Rows from block 8 of a small audio embedding model, named by matrix and row number. Rows with one number belong to one channel. Each number is 128 + 32 x the weight over its row's rms, rounded and kept within 0 to 255. All counts start at 0.
After each channel's rows are labels from the 100 clips, of 14976, where the channel reaches its highest value: "lies over" is the class under the peak. Only what is clearly more common there than usual is listed. The data: synthesized solo parts of chorales (CocoChorales).
# convs0: first width-5 conv, stride 2 (model.blocks.8.convs.0.weight, 128x128x5, each kernel summed), inputs 0-63
# convs1: second width-5 conv (model.blocks.8.convs.1.weight, 128x128x5, transposed, each kernel summed), outputs 0-63

convs0.21 [146 168 116 131  55 153 132 120 184 134 130 131  98 138 133 155 113 121  87 103  72 146 109  79  77  88  54 139 105 118 107 186  91 116  76 139 140 188 100 167 117 146 138  76  91 132 128 102 153  84 116 136 143 142 106 177  87  98 145  77 138  86  90 115]
convs1.21 [210 154 112  96 140 107 115 117 128 128 145 140 162 113 130  89  98  87 118 138 163 151 117 137 116 143 132 147  71 199 112 152 122 138  91 106 131  79 127 162 161 157 137 166 254 118 130 121 118 108 129  64  76 127 182 139 102 107 124 102 121  61 191 138]
lies over: silence

convs0.81 [141 129 128 185 167 151 114 153  90 149  84 120  82 145 153 181 140 209 112 138 129 196 102 104 143  83 102 156 125 140 130 142 102 126 116 144 156 127 141 134  76  94 177 131  73 103 101 136 107 149 124 110 157 158 136 207  68 136 107 149  92 112 116 140]
convs1.81 [200 139 122 130  80 108 149 124 117 117  87 148  87 102 105 149 118 163  72 126 156 176 149 118 160 167 124 153 155 127 135 210 142 141 103  89 113  82 194 128 162  92  78  95 137 121 114 145 145  95 102  81 172 166  83  69 113 167 182 121 117 106  89 186]
lies over: silence

convs0.110 [168 143 139 111 101 190 105 114 149 173 174  81 175 117 118 174 135 154 170 121  78 121 174 174 144 139 121 129 111 118 101 182  84 147 130 111 132  42 145 116 159  97 128  29 136 162 111 142 173 159 114 128 165 118 121 185 195  68 144 136 110 166 138  67]
convs1.110 [108 189 102 117 133 111 128 140 132 159 152  91  56 164 172 119 140 151 138 134 135 206 163 103 142 130 154 200 128  45 175 160  98 125  90 128 107 150 105  65 111 129 135 116 121 110  91 130  96 119 172 197 197 133 113 151  99  96 112 110 145 169 100 134]
lies over: G#5

convs0.79 [168 150 147 125 113 168 177  80 115 112  89 150  96 154 103 155 128 153 133 124  91 130 121 121 128 133  62  68 100 157 126 134 142 180  13 102 143 118 119 143 185 118  89 165  71 160 119  96 104 103 159 118  85 169 115 170 159 139 111 101  72 117 117 155]
convs1.79 [157 109  89 140 156 130 147 115  81 174 159 196 148  77  97 117  80  91 132 120 166 183 106 108 113 106  97 139 112  99 128 108 135 192  93 118 151 110  33 173  97 110 169 111 169 132  66 124 163 142 135 130 155 151 146 150 130 141  65  63 100 107 129 152]
lies over: silence

convs0.38 [130 166 130 119 153 143  98 146 129 127 104  69 103 197 139 149 101  62  92 171 142 114 125 110 119 146  83  82 175 111 143 141  98  77 148 138  93 143 181 192 101 124 126 129  99 154 132 108 118 185 135 104 112  93 133 131 144 127 110 128 156 139 112 198]
convs1.38 [138 130 111 102 114 145 125 150  84 128 123 134 104 140 140 129 145 113 137 142 210 134 129 100 139  91  98 143  97 188  57 124 118 152  95 108 116 135 126 191 201 131 112  83 165 118 165 140  93 118 110 144 147 109 137 156 134 175 144 108  56 185 141 146]
lies over: D4

convs0.98 [196 127 169  69 140 105 148  98 144 150  97 139 103 134  76 192 123  74 127 113 145 112 166 115 145 182 168 114 108 125 103 159  88 150 143 123  79 139 140  84  87 143  55  83 120 155 134 186 146 144 132 201 120 128 100 135 140 115  86  80 115 134 130  88]
convs1.98 [179  90 112 150 105 129 135 110 123 146  87 116  59 154 130 127 138 182 126 169 105 194 193  63 126 179 124 135 145 132 165 108 113 111  68 126 142 122 130  96  96 201 141 106 205 132 125 118 134 153 159 137 139 182  83  72 141 125 112 114 136 126 152 137]
lies over: F#5

convs0.116 [148 151  87 108 131  62 154 133 100 146 155 148 126 132 127 115 123 111 116 150  40 112 108 105 122  99 160  71 127 130  90 170 172 165  78 111 140  78 102 123  89 110 172 187 110 186 137 139 141 141 150 182 212 122 119 133  81 126 195 125 102 126 163  92]
convs1.116 [107 143 163 135 111 139 133 115  98 215 166 115 184 146 117 127 171 159 184 129 160 105  92 118 143 147 143 135 112 194 101 151 135 139 120 166 144 180 122 108  37 153 111 158 147 114 116 137 173 118 124 176 175  94 171 154 185 148 102 167 190 114 155  86]
lies over: F#5; G#5

convs0.52 [122 154  54 160 154 119 133 154 143 100 165 100 158 123 118  72 161 170 124  87 145 178 143 170 129 123 170  84  56 123 107 187 124 150 103  92 134 174 175  97  88 102 139 104 104 105 126 177 148 112 144  91 154 127 118 137  52 146 211 155 124 136 122 136]
convs1.52 [108  93 144 121 166 137 101 124 156 152 142 118  95 132 153 171 108 108 180  81  82 151  63  90 121 195 105 139  89 126 123 166 126 134 164 108 116 144 128 113  99 117 101 152 156  82  93 155 119 132 126 151 163  88 137 168 186 103 125 138 190 112 119 139]
lies over: F#5

convs0.41 [145  88  91 137 170 168  99 117  86 195 180 120 121 140 101  83 117 157 161 126  98 183 145 136 119 104 131 151 115 156 114 135 121 103 172 114 134 131 102  84 128 191 161 138  83 173 114 158  97 126 165  66 107  64 180 142 124 160 104 129 211  84 105 145]
convs1.41 [117 139 106  80 176  60 152 150 181  85 163 130 159 140 131 124 163  65 131 141  89 162  94 174 138 188 152 137 139  99 160 125  98 166 168 143 121  74 141 146 141 116 160 169 110 138 141  97  98 203 156 135 117  98 120 161 117 120  77 153 108 107 112 162]
lies over: C5

convs0.92 [177 134  77 130 152 112 137 172 142 139 185 129 102 111 138 147 112 174 161 141  85 106 141 153 126  84  93 151 139 203 148  74 125 169 185 160 178  83  86 118 118 164 143 137 130 195 163 117 167 129 122  92 154  97 117 148 140 140 140 124 136  91  97  95]
convs1.92 [ 90 139 174 153 156 104 100 130 128 152 153 122 125  99 106 195 150 141 113 111  73  99 104 144 159  99 149  98 111 101 166 158 163 104 156 133  98  87  61 117 133 105 137  99 146 146 184 142  77 155 115 153 110 144 159 120 186 179 187 138 125 119  40 119]
lies over: G#5; F#5

convs0.99 [114 149  78  91  91 131  86 139 165 137 127  98 135 130 114 140 110 141 138 113 123 166 105 112  89 147 134 107 140  96 144 118 112 152 192 143 117 163 110  85  98 128 171 135 151 169 182 122 175  99 170  81 184 127 219  91 117 138 125 151  96 153 104  98]
convs1.99 [120 153 212  98 150  76 164 192 149 127 122 123 126 127 159 128 120  71 122 159 142 101 109 118 126 189  94 137 113 185 141 132 132 130 133  84 121  92 163 164 104 174 144 134 163 169  95 140 109 100 139 112 111 149 103 158 148 157 121 133  89 147 138 123]
lies over: B4; C5

convs0.127 [143 146 121 153  57 141 104 149 180 162 142 112 148 139 108 114 147 235  84 202 188 143  93 128 132  98 159 153 109 101 113 145 133 141 158 140 149 100 148 124 199 148  96 116 116 145 155 143  56 126  93 158 124 165  71  93  96 146 111  95 163 122 126  82]
convs1.127 [127 106  40 124 148 190 116  80 100  78 101  96 134 135 116 140 157 124 158 136 135 160 127  96 138 209 135 115  70 144 104 123 128  97 146 120 139 123 173  85 114  85 124 108 135 140 155 156 112  95 138 106 153  97 103 187 132  86 142  70 108 140 162 158]
lies over: F#5; G#5

convs0.6 [105 132 124 134 128 143 155 198 102 104 118 225 128 143 135 115 152 105 138 158 127 132  91 139 147 103 134 112 116 135 103 100 101 171 124 106 150  62 195 167 114 108  89 153 135 139 149 134 115 164 122 114 101  51 113 161 120 110 104 161 101 100 141 119]
convs1.6 [155 106 106 122 136 102 133 110 113 123 104 160  86  96 143 151  93 125 103 193 120 119 156  97 140  90 112 133 165 161 164 161 150 140 192  77 146 103 140 151 101 117 130 136  71 177 118 171 206  71 125  56 149 125 155 147 121  82  90 118 125 136 108 115]
lies over: D#5

convs0.36 [145 136 130 134 102 106 136 147  90  74 168 170 114  60 143 128 138 126 165 129 139 104 109 147 120  58 158 133 194 135 154 126  99 146 161 104 110  93 156 125 134 119 102  85 148 160 167 121 184 108 104  88 103 120 141 123 196 149 113 119 126 134 142  77]
convs1.36 [107  92 131 155 141 167 102 174 120  78 163 100  85 152 118 155  82 162 166 123 102 135 126 135  82 142 134 111  91 152  79 110  92 143  97 198  76 121  59  90 167 133 145 185 126 127 108 149 139 105 215  71 117 153 109 117 104  99 129 113 109 120 178 136]
lies over: C#5; G#5

convs0.32 [150 111 148 140 128 177 173 114  50 118 124 146 101 184 164 107  98 128 123 120 175  82 109 192  79 105 109 131 174  95 127 145 125  60  31 117 149 189 111 180 100 102 143 133 119 141 121 120  96  99 139 196  63 123 127 159 120 188 144 157 136 116 132 118]
convs1.32 [163 111 151 137 147  96  44 125 106 132 175 111 121 152 121 109  93 128  99 153 146 128 103  61 156 115  87  63 147 174 149  59 161 105 142 146 119 135 149 127 129 136 108 157 137 181 162 132 150  73  91 122 137  92 129 125 119  30 126 158 115 105 161 152]
lies over: silence

convs0.43 [109 164  88  68 122 137  46 136 103 150 133  62 119  89 195 105 117  78 152 114 172 143 135  92 145 133 109 180 207 147 146 138 128 153  82 130  85 131 139 158 186  91 195 179 107 151 200 128 159 128 136 166  70  97 114  99 113 131 107  64 124 190 110  89]
convs1.43 [122 159 125 127 195  99 140 125 125 120 150 113 153 134 140 127  64 123 158  50 137  94 140 114 103 130  90 168  86  94 120 116 106 156 162 174  81 116  95 112 178 173 113 139  99 121 149  95 149 192 130 132  91 107 139  73 103 118  82 105  56  82 156  92]
lies over: C#5

convs0.3 [142 102 110 113 178 123 104 133 123 135 182 115 121 106 126 110 186 143 127 177 115 162 184 183 108 143  84 167 164 128  72 127 134 146 150 109 134 207 162 138  83 113  61 158 126  98 161 152  83 167 127 100 149 147  75 181 127 124 100 168 189 127 123  80]
convs1.3 [127  97 161  82 168 109 130 134  95 137 150 160 141  79 127 117 113 148 168 143 117 194 168 154 108 169 136 133 102 127 114 153 216 155  97 139 175 119 214 148 128 111 117 147 161 165 108 165 155  97  93 163 116 139 115 122 159 101  86 120 105  33 101 191]
lies over: C5

convs0.28 [ 95 128  86 122 116 134 122 169 132 115 108  92 144  95 157  75 134  72  80 184 157 174 131 166 124  97 121 121  81 149 167 149  82 116 157 128 128 159 177 140  65  92 165 140 129 121  99 123  94 180 117 151 129 168 132 125 106 101 132 137 132  93 125 162]
convs1.28 [ 99  91 136 111 150 183 107  95 124  76 124 143 122 126 175 137  70 144 143 158 107 127  94 144 146  93 114 100 136 193 137 110 167 164 108 129 120  84 172 153 123  85 148  85 145 109 107 128 104 105  51 138 153 106 158 146 144 168 168 151 134  80  56  99]
lies over: G#4

convs0.73 [147 100 137 185 163 109 144 135 174 154 118 171 134 167 167 148 109 150 104  98 164 221 134 131 138 102 149 130 186  95  68 129 156 121 171  68 147 166 156 136 142 121  87 141 107 162 152 156 107  80 125  94  95 110 115 132  96 133 133 122  99  78 130 180]
convs1.73 [162  73 158 147 153 146 135  96 162  88 126 113  61 164 139 130 129  96  98  58 129 145 180 138 132 121 100  96  70 159 150 131 128 186  92 130 146 185 122 132  80 127 122 109 117 149 150 130 197  95 115 118 144  87 111  98 151 105 111 101 144  78 174 125]
lies over: C#5

convs0.109 [137 161 148 112 125 146 115 187 173 154 165 152 108 137  92 128 177  69  49 117 156 195 146 139 125 108 143 145 147 115 158 112 149 128 155 147 150  93 140  97 149 137  80  95  99 149 148  92  94 147  61  34 196 195 105 141 124 121 151  84 110 129 132 101]
convs1.109 [150  90 100 141 101 132 113 106  91 126  59  86  76  73  82 132 128 101 106 142  73 102 118 111 158 113 145 186 163 117 105  85 123 149 147 175  88 161 170 129  68 109 113 131 165 100 157 108  82 105 172  85 146 149 147 125 203  73 147 139 156 101 163 160]
lies over: E5; G#5

convs0.56 [134 116 145 108 102 164 111 150 140 118 160 100 130  56 150 111  97 176 185 127 143 193  96 164 167 164 157 122 103 153 102 101 114 122  63 122 135 129 153 126 167 151 107 164 155  84 126 143  78  63 122 154  97  94 137 115 115 138  74 135 186 150 124 112]
convs1.56 [139 123 133 118 147 113 144 120 128 123 106 142 136 151 113  85 113 125 177 111 125  56 175 106 143 130  98 109  81 144 174 160 134 105 129 137  36 104 184  94 123 158 112  65  78  99  50 198 209 123  94  58  91 112 148 166 122 186 137 121 126 155  92 159]
lies over: D5

convs0.47 [156 122  53 154  80 117 170 112 175 155  72  82 125 161 141 118 170 185  93 139 119 155 153 109 171 222 121  55 131  87 145 149 126 107 153 101 163  75 115 106 101 144  89 134 123 140 102 166 131 162  89 179 141 119 149 105  85  87 169 141 141  82 101 126]
convs1.47 [148 188 162 145 159 115  96 158 136 178 152 154 106 150 116 119 167  95 179 131 128 132 135 163 164 132 147 181 112 118 138 135 151 180 106  93 156  85 153  98  97  81 118  99 122  99  91 159 150 159 124 219 189 150 128 192 219 153 116 119 102 166 109 193]
lies over: F#5

convs0.48 [127 103 161  81 168 100 164 120 162 140 123 102  91 158 111 125 109 169 224 160  96 146 128 124 112 115 124 120 133 107 147  96 135 159 133 163 132 100  81 147 183 179 124 178 183 111 151 158 135 129 122  81 130 113 125 113 127 142 146 105 159 177  95 148]
convs1.48 [ 85  62  85  82  98 181 156 144 157 137 134 148 186  92 125 128 120 173  96  82 101 104 116 116 149 115  96 142 163  86 102 108 123 151 113 147 108 105 116  85 140  95 186 116 129 153 125 131 162 160 143  56 108  91 130 138 156 126 163 120 125 116 137 135]
lies over: F#4; A#4

convs0.103 [ 61 132  91 133 146 148 113 140 108  95 126  69  92 110 145 133 128 170 192 191 105 128 121 137 112  96 165 144 118 123 143  99 126 140  87 158 173  91 119 133 201 147 125 182 126 154 159 130 121 154 113  96 129 145 158 100 168 165 174 126 171 129 189 122]
convs1.103 [ 66  83 115 112 140 112 116 172 100 114 162 108 122 104  90 102 124  74  92 144 132  93 100 169  91 121  91  68 149 128 124 128 139 142 167 149 165  80 147 118 154 121  92 141  90 119  97 182 159 148 154  96 136 129 123 105  57 128 150 149 154 188 156 149]
lies over: C5; C#5

convs0.63 [ 83  93 145 165 138 178 117 162  98 154 145 118 133 171 146 141 107 165  96 140 132 193 101 125 103 121  89 104 115 162 207  81 120  92  95  91 160 106  91 153 148 159 204 172 152 118 135 141 137 118 113 182 140 190 105  92 142 104 122 132  96 143 115 111]
convs1.63 [114  88 146 149 150 151 114 150 149 142 107 180 128 115 134 114  53 177  60 119 166  87  67  92 138 143  83 109 197  90 133 144 193 161 109 138 141  98 185 124  75 119  95 118 129 176  57 150 154 118 140  86 142 135 109 134  93 176 165 154 140 128 119 143]
lies over: silence

convs0.55 [151  88  59 126 145 133 129 112 100  88 114 102 113  76 156 145 119  99 182  85  86 175 189 168 136 210 162  90  68  95 194 104 123 114 143 166 133 142  83 102 186 137 150 138  89 127 130  91  93  83  72 204 125  99 127 122 176  81 115 157  91  87 145 145]
convs1.55 [126 194 137 114 158  81  31 159 118 106 146 151 126 178 174 159 148 170  94 158 101 189 139 146 114 159 101 140 186 131 125  80 136 106 109 136  82 117  98 161 191 110 166 129 162 110 140 165 183 123 187 120 140 108 165  87 111 124 134  97  95  97 128 127]
lies over: F#5; C#5