config.yaml
model: "audio embedding model"
dataset: "synthesized solo parts of chorales (CocoChorales)"
train_examples: 39062
gain_aug_db: 10
n_mels: 80
hop_length: 160
input: "log_mel"
spec_augment: true
win_length: 512
targets: ["instrument"]
num_classes: 13
embedding_dim: 192
arch: "tc_resnet"
norm: "batchnorm"
hidden_act: "relu"
depths: [4, 4, 4, 4]
kernel_size: 5
stem: "single"
widths: [128, 128, 128, 128]
am_softmax_margin: 0.2
am_softmax_scale: 30
init: "torch_default"
residual_init: "none"
optimizer: "muon"
muon_scale: "match_rms_adamw"
learning_rate: 0.0041
momentum: 0.9
nesterov: true
orthogonalizer: "newton_schulz_5"
adamw_lr_other_params: 0.0022
max_grad_norm: 1.0
adaptive_grad_clip: 0.02
max_steps: 6600
batch_size: 64
epochs: 10.8
lr_schedule: "linear"
final_lr_fraction: 0.05
warmup_steps: 660
weight_decay: 0.0
adamw_weight_decay_other_params: 0.01
Rows from block 8 of a small audio embedding model, named by matrix and row number. Rows with one number belong to one channel. Each number is 500 + 25 x the weight over its row's rms, rounded and kept within 0 to 999. All counts start at 0. Numbers have three digits each.
After each channel's rows are labels from the 100 clips, of 14976, where the channel reaches its highest value: "responds to" is what is common among them. Only what is clearly more common there than usual is listed. The data: synthesized solo parts of chorales (CocoChorales). In brackets: how many of the 100.
# convs0: first width-5 conv, stride 2 (model.blocks.8.convs.0.weight, 128x128x5, each kernel summed), inputs 0-63
# convs1: second width-5 conv (model.blocks.8.convs.1.weight, 128x128x5, transposed, each kernel summed), outputs 0-63

convs0.86:500507522539481530512541516516530475497473512474478518472528508496502499521492495494495491484504472543488471545429504514501463450467452507482467494509508479514472491505470508465521463539506478
convs1.86:545494499487533467547500474496484483472478500487510493454490474497514502488486490498477502480471496476510464486520489467444493512501522503472500485536479501540458517484549479497487512502495473
responds to: horn (100); note C5 (59); note B4 (38); note C#5 (35)

convs0.53:502504489504489505483454490514544465529516532472489472507484521519521518502488487504486506502477505489439499496463470511519468511507490454491509544506516524507503511468515507518511495533490467
convs1.53:469513516495526501525549482509520490496572509509549491504554525453482516510497513473511497510489484480459513493494465520467466516506478509526509502470497558475496475519442494501490510547521514
responds to: tuba (89); note A3 (27); note A#3 (26)

convs0.42:550505487487504504506506494480496484501480509481464499495464524479522486496480476473518489458552543517532529491517529514515528546523498456523515488498476528489477476454476506477454498462497494
convs1.42:453502486486531537515484523517521524495456529533517539505496530498536454517517500487499509510566504498501507488513493479500545506525454511520501532522470444484524492484458487526518552461509506
responds to: clarinet (72); note F4 (43); note D#4 (34); saxophone (28)

convs0.68:502458458530468504478539507469458514501507511467507491470510532491519498470504502507496470514484464498511495480499492498490506537520483490481508489548512518485498486526424518482474504518482515
convs1.68:504489476525511499476498456472473516548475519478500507495496515527467506520508497430525530458497547430470513508506502509484493497517537471543501474447489472491482515485522476492515459493526510
responds to: trumpet (54); trombone (29)

convs0.119:518510519503512497489517476502475524466476514483526466521523487529527494517498476498520474522495527488506471489533455481462484495483476513450499475516499535499450480557534492487474507464447540
convs1.119:538501497504523435465485490490519478554476497503502467458525477542506505487538469528513519536488539534512501500471489567508490526490487467509500488470481494506553472450503497503528482448532467
responds to: violin (94); note C5 (47); note C#5 (40); note A#4 (35)

convs0.46:467512523493475506471479492508536516483484497478492510506520528492473473513495489472494492491472504523510500490517488456466521481513475534555499501471484529463471483505491555511535520625478520
convs1.46:476488498472516464546500475496494496477502506506466483467485485466517469498499498466446512470498527523485478494465450529512469573535494479479502500518461492485490496487528488481481479487508505
responds to: horn (100); note C5 (52); note C#5 (38); note A#4 (38)

convs0.58:499502483525499450504486494466512516470495500506498473506525510504506563508507517513480511489474507519487473487522512489551480496495528467504507511483526516500526446505499477552533495491518475
convs1.58:477473504539469486501494485520507490485499492518478481512518479498504510464509527505436487523458517496498510466525516482511452503582473499501516506475516500531496513470479508511546525515491535
responds to: double bass (60); note B3 (46); note D4 (46)

convs0.66:471482593519508517487448479451529460529518504477511494488516485530486492514459484490447528468496524526462528496532506526496484518522531492472507478505524493510518458510468517472524548544484515
convs1.66:511433520472515500562508483509517511528517478478433509483492481501498488479436503521503487482486500480494453500481504497471504511508480490506503494551501482495522478484476463517480546493527489
responds to: note C5 (65); violin (61); note A#4 (50); horn (39)

convs0.89:516511501460448526513462514471468499437496438515503494495512498454502489517477489512527511515480503510495511463498516545503524554505447495522485475486475513513564524531499498529489503451487509
convs1.89:525473469506514508516526476477509512506484523505488519517508503538497495504494530510521509524482462469477495514473483501493504494436559534512506496487474521460514530507453533537439485491496462
responds to: clarinet (70); note E4 (46); note F#4 (36); note F4 (35)

convs0.50:504516541555503495516450493516464492521458521506492468504505511462484497497491491502521507500533520499494501504445512493462527527517515492485503552494532534511483515519499478553533474490566462
convs1.50:473526536471442499498513490499501472472517496492506488512523566511523506507494513533489464492506509494486513492475470465541492473475476526475531512491476506485502472514489515516478573570469499
responds to: cello (85); note D4 (85); note C4 (35); note D#4 (33)

convs0.25:469474492531458524473553505528500460487514494490519494438499518478536524522500484507502478484504508454481467493521466496483468508542493543491543548463548497472525527459503508568528510458508472
convs1.25:478461510482515512469485512526452470469470465507478487503499514461492537487505490492489504488497481496488488521422575468510513483477491521544476492485498500492483529497494507517514511534510523
responds to: violin (96); note C5 (55); note A#4 (36); note C#5 (33)

convs0.97:506480505510472534461510470492493565499484478476514534472519523447517479443502452522460535496511465510515496493556506474488474516498505479476490471507483509501548476485512497515466467482495527
convs1.97:496462482551499505471524490481526551526492483498470495515469572514463495522501486517524475446503516477493466541490538494504549503501483534491508540530507520502463520482514477489504478466503491
responds to: saxophone (84); note A#4 (45); note C5 (37); note G#4 (27)

convs0.101:521490488463502474511514498479534522506468499506534556467469486508504495490498485480506508476529463472493476505484541472500470465504501542498559505476484526479510488461478514480508520465484479
convs1.101:469462495511511540502458516453497498455522488533478499533541483512524537489522504495466513464519512491506462488492524475482425506486462516532532503502511462505478461533499489524491508464444544
responds to: saxophone (50); clarinet (50); note G#4 (30); note G4 (29)

convs0.7:500488496480523500482500480494468515492509502503499497507460488573490470493481528492529525520491516458479521474498513525499426510529541507508535490488512439517473481482497500551490460489489499
convs1.7:475506512457463499459502490529472506479510510483514491484474550490489474562479549486483507462523456538485476512512491489529515501478463521499505510472473540508516500512488527517499496481512495
responds to: bassoon (100); note D4 (52); note A#3 (39); note B3 (38)

convs0.2:503504492444531467542470503529470484504497496491488498474487514497504488492501507450458489533496517488530472477512478520471474537486497546523495484487467489488514596466480515479522537499483499
convs1.2:467495497440522485492499531466453513517556513532516474505487482459471518482535511517529461480500491512481489507448511527520487522511528475507492502480494586515461508507515498482498508490484495
responds to: tuba (91); note G3 (38); note G#3 (38); note A3 (35)

convs0.17:458545489512528501495510515513516499535494454493479493520500530533489529518488470509514518503507544538502498473505537496483510556483460505515504484484522472509516502507470473497486538490496484
convs1.17:497493511505461503555486496480484453517477515500458521486489475494532517505515480534509556518501508520500509479514507539505493467494491510486466522458487492508497435493507472515498507505559458
responds to: flute (63); bassoon (34)

convs0.1:522522493515543474532556493486465544458501463510481488505505488500511490465521540570467517475493503505499534478471486502493508520470530493491494498496534482485480494520545471518505492491493514
convs1.1:536471450529478485481440480495472518431471501526493489475492467494535491538446499510492524513491496503524514503491517501551509474483518531521523546496490479468489493457507551492484478489526488
responds to: saxophone (59); double bass (29)

convs0.30:497519525476532503528469481494540533496551503536459477502491540519498474550462530485542479537503455464510473507497473496490541496472482514501465530479498469502500488528439545507502479523492499
convs1.30:511495466438499498523519445472475451534496477475449491481497494481520498485484520476555486483489508453535513466524495482512497471485498480531525450511554487518468513468488507499498473484510483
responds to: trumpet (64); note C#5 (44); note D5 (38); horn (35)

convs0.111:482479429492469466532481445499510493470481499478491465480504499499497496489503488508439501497509491506543490520503462501443479490488497521516444471493491512485461513530517512482492481502518518
convs1.111:493529487510460488464519514486464519472496553530523424543496542518473505515493467491511483478515478513545492484509489536493514522488553521496492486520494459513507515491484498465509514519515513
responds to: flute (99); note F#5 (43); note F5 (37); note G5 (34)

convs0.78:492491502518527492459486504507498530506500502485525537492513506456491474519504509493502400511507482492502487519517529517514491496537492479495496551487482488489484492527486509558511456492506548
convs1.78:544443502525505484486519471531498521536456450508510484497520494484479521501520466524521516491509480525531478537474508485487508512563515448469532467504510474487517523516503526488474489470479516
responds to: double bass (51); clarinet (43)

convs0.26:509495455477459501506453507514462487506495487451467500486476544477503462530506497496516533452460512520488464511470496522482541530486470504479543493528520529463543506461488468506494519513489480
convs1.26:511518501506501495483553513504520513548500497492518512530489475467517523524500492489509542493517482471520488461477515526465521479494518523507488524523530554470504532507510458546517512534494441
responds to: bassoon (71); note D4 (40); note C4 (33); note B3 (31)

convs0.5:466498457487538529528526491504505547452496500496484485474484497570507528523486526530485523476502511493500509493483428483477476471526485498533501493475465443460493462453500516494505520511521460
convs1.5:509458508472457479500488521513490492467566504477506518477530481485510553543501505502474532478460498506463491479541494540452472489490475496525501493499515453459508522474481533517534441447492514
responds to: tuba (98); note A#3 (30); note G3 (25)

convs0.74:446503495500497508506463537486507554476496481487501508518475499467479513484490414484466507500505501512524501518509477494465544483527514532530484494462520475503533517448495516523517476543520467
convs1.74:489476510464486531551531488516498507507506484522501510474502499529498462525492490470538472460462460470493497483486501499460478522438495486494499538474525466484512539496490475495491542547529474
responds to: flute (99); note D5 (36); note C#5 (34); note C5 (34)

convs0.9:528528490511509532514477477476486459500437468508456510519510497522533485504509482487455490461489504473488505469501501499501477537524558475496551512480502541512456510494518502509520461474472498
convs1.9:474513497524576498463495516526530496497528500494525497513503499525530502509512452460480517519500465523505493508492434477553492511455506496504493537536525494489486472530501480509468535515444491
responds to: violin (100); note F#5 (59); note G#5 (39); note E5 (36)

convs0.24:475481492549522531479479503482516482495497458506476507463509490484524476508476512487475519507490560521518521524476469503505506489502518535495501522535511473514463499444530470556518503479509468
convs1.24:473500570487450544463519493511448491500513473507505509543512534453533524489488514496457481518472479494510530473467498480510492474513504496530468515454476509491472478499469535508527582534522483
responds to: cello (100); note D4 (79); note D#4 (34); note C4 (33)

convs0.19:493529487534472498471456492517466496487531510499483507539537536472486514498513457483506485486505553499477480514480509500497520493505493464460465484479538517520531499454500500484512517499489478
convs1.19:451504528527518485507505501476512480529482523486470491504489507487512498492501519494476474522468527518491513490471503470505494517519459504485477498452474478487456478533488458498458543547483489
responds to: cello (85); note D3 (38); note G3 (26)

convs0.54:459499488495459465547469510498499508477471555531508498473484479488467490443478447511519512499504484500554500500521506460486517475509524485492490489527486493516520518506523482492510499486504518
convs1.54:512505470485508504494546492495522498502509474569461495512557514505479452495487524477475487490486552542484491491477477457447484527455507507548466497490480481501511477504491477473467507495508509
responds to: tuba (100); note A#3 (29); note F3 (26); note A#2 (25)

convs0.14:476505491463540506558466499518510448476519529484499542505499467504501530537504476465480486486516524505486505492529458470485482492533486533507496505480496481505457544498508506490509482489518455
convs1.14:477512503437466470496490531509505512504533502523486487506532475486473497475520539519512497513526493511476501462485507519457502533493542480504457473472452490486486483495467504483534480504490478
responds to: tuba (58); horn (42); note G3 (27)

convs0.10:523503484500534542539487456496485473485521483492498540459508483519496452496558462474480519478512509467499465467465508517505479551486510474500553491526503507488531503464493510520522506500516455
convs1.10:489513497514483512454462444489484517499532453507480534509521492496491462480500527503512496521567451517499510501469546495476502495525441577544525541507496508490481471485470518493490476489515451
responds to: bassoon (94); note A#3 (41); note B3 (40); note C#4 (38)

convs0.20:525502484507487531498506512481509486531483520482498473501487524503516516476451509532487536489486516483484505515470507521505505499469541524506537518509495495515472532463501511496469517504501436
convs1.20:459508508472520521490474513469522522490498513523523492511494457483492498496537545481504518505516484468482519516489547479491451508483480514508522485512481529521506527520501505512506529479495503
responds to: tuba (63); violin (37)

convs0.106:468473514486426499482510527499476529516470484471515527458480471486486487484521493485498565495478485545445505505500524496551546516477519556481487500480494492494513516502498470510482527531503509
convs1.106:521483446516526456512499504486491517517485529487463475464482489497452526513492527501493543490469482514506476529482496501464528490482539514516514461449499525469478505491523479480476513485507512
responds to: trombone (50); note D4 (40); horn (26)

convs0.102:530462496495503507499503470505500472488505538465495451495504504537509456507517526538531480524508481505503476473471459497489475493474505496538501488503486506467481511471519467487470477497490512
convs1.102:523516519500543493532529507499463516518463506528516498480511517520510497487472503509531473493487573504465502500516533514511512491487487492544483461505487477490540503447436542512466502508482520
responds to: trumpet (77); note F5 (39); note E5 (36); note D5 (36)

convs0.88:489480515504495486555467490499543452482520518525507466494472514513480512489476482484468471467482509466533569501524502511488473493520511519494519509547481510479487530499511482487492498475475506
convs1.88:497487455420464459522491509527520553507573518514494522528565528485451482521507516526491487469520490522476494466520496482454488513505522496553459493485479501495493518507483523500490489485511481
responds to: tuba (95); note A#3 (30)

convs0.13:525487514497498488533530488488502545531497519542487490462480478496494484453491543512527471541508485490538534500475511520498517480496469522539512516516444525502537506509516492505533523549492512
convs1.13:517488459497505505500472541507484488440495503516490507504505514483469483506552450507502500506481465506474538514498502457454526546487480456495521471483490510495488470485491481514477484473505534
responds to: trumpet (59); note C5 (41); note C#5 (34); note D5 (28)

convs0.33:491478534498526503540504509533496550516504475472517500498521522466486470454477434487500472520484498470468536493481479499517474558502481527495477469480497497510542513522495489496503493474505523
convs1.33:485501514520473531507486516466504517498458480549464502425518553503468473483478524522512491523500562490511520515499476547498522475456517480516507487518500500476476510523461479498464488474531498
responds to: saxophone (52); clarinet (48); note G#4 (33); note A#4 (33)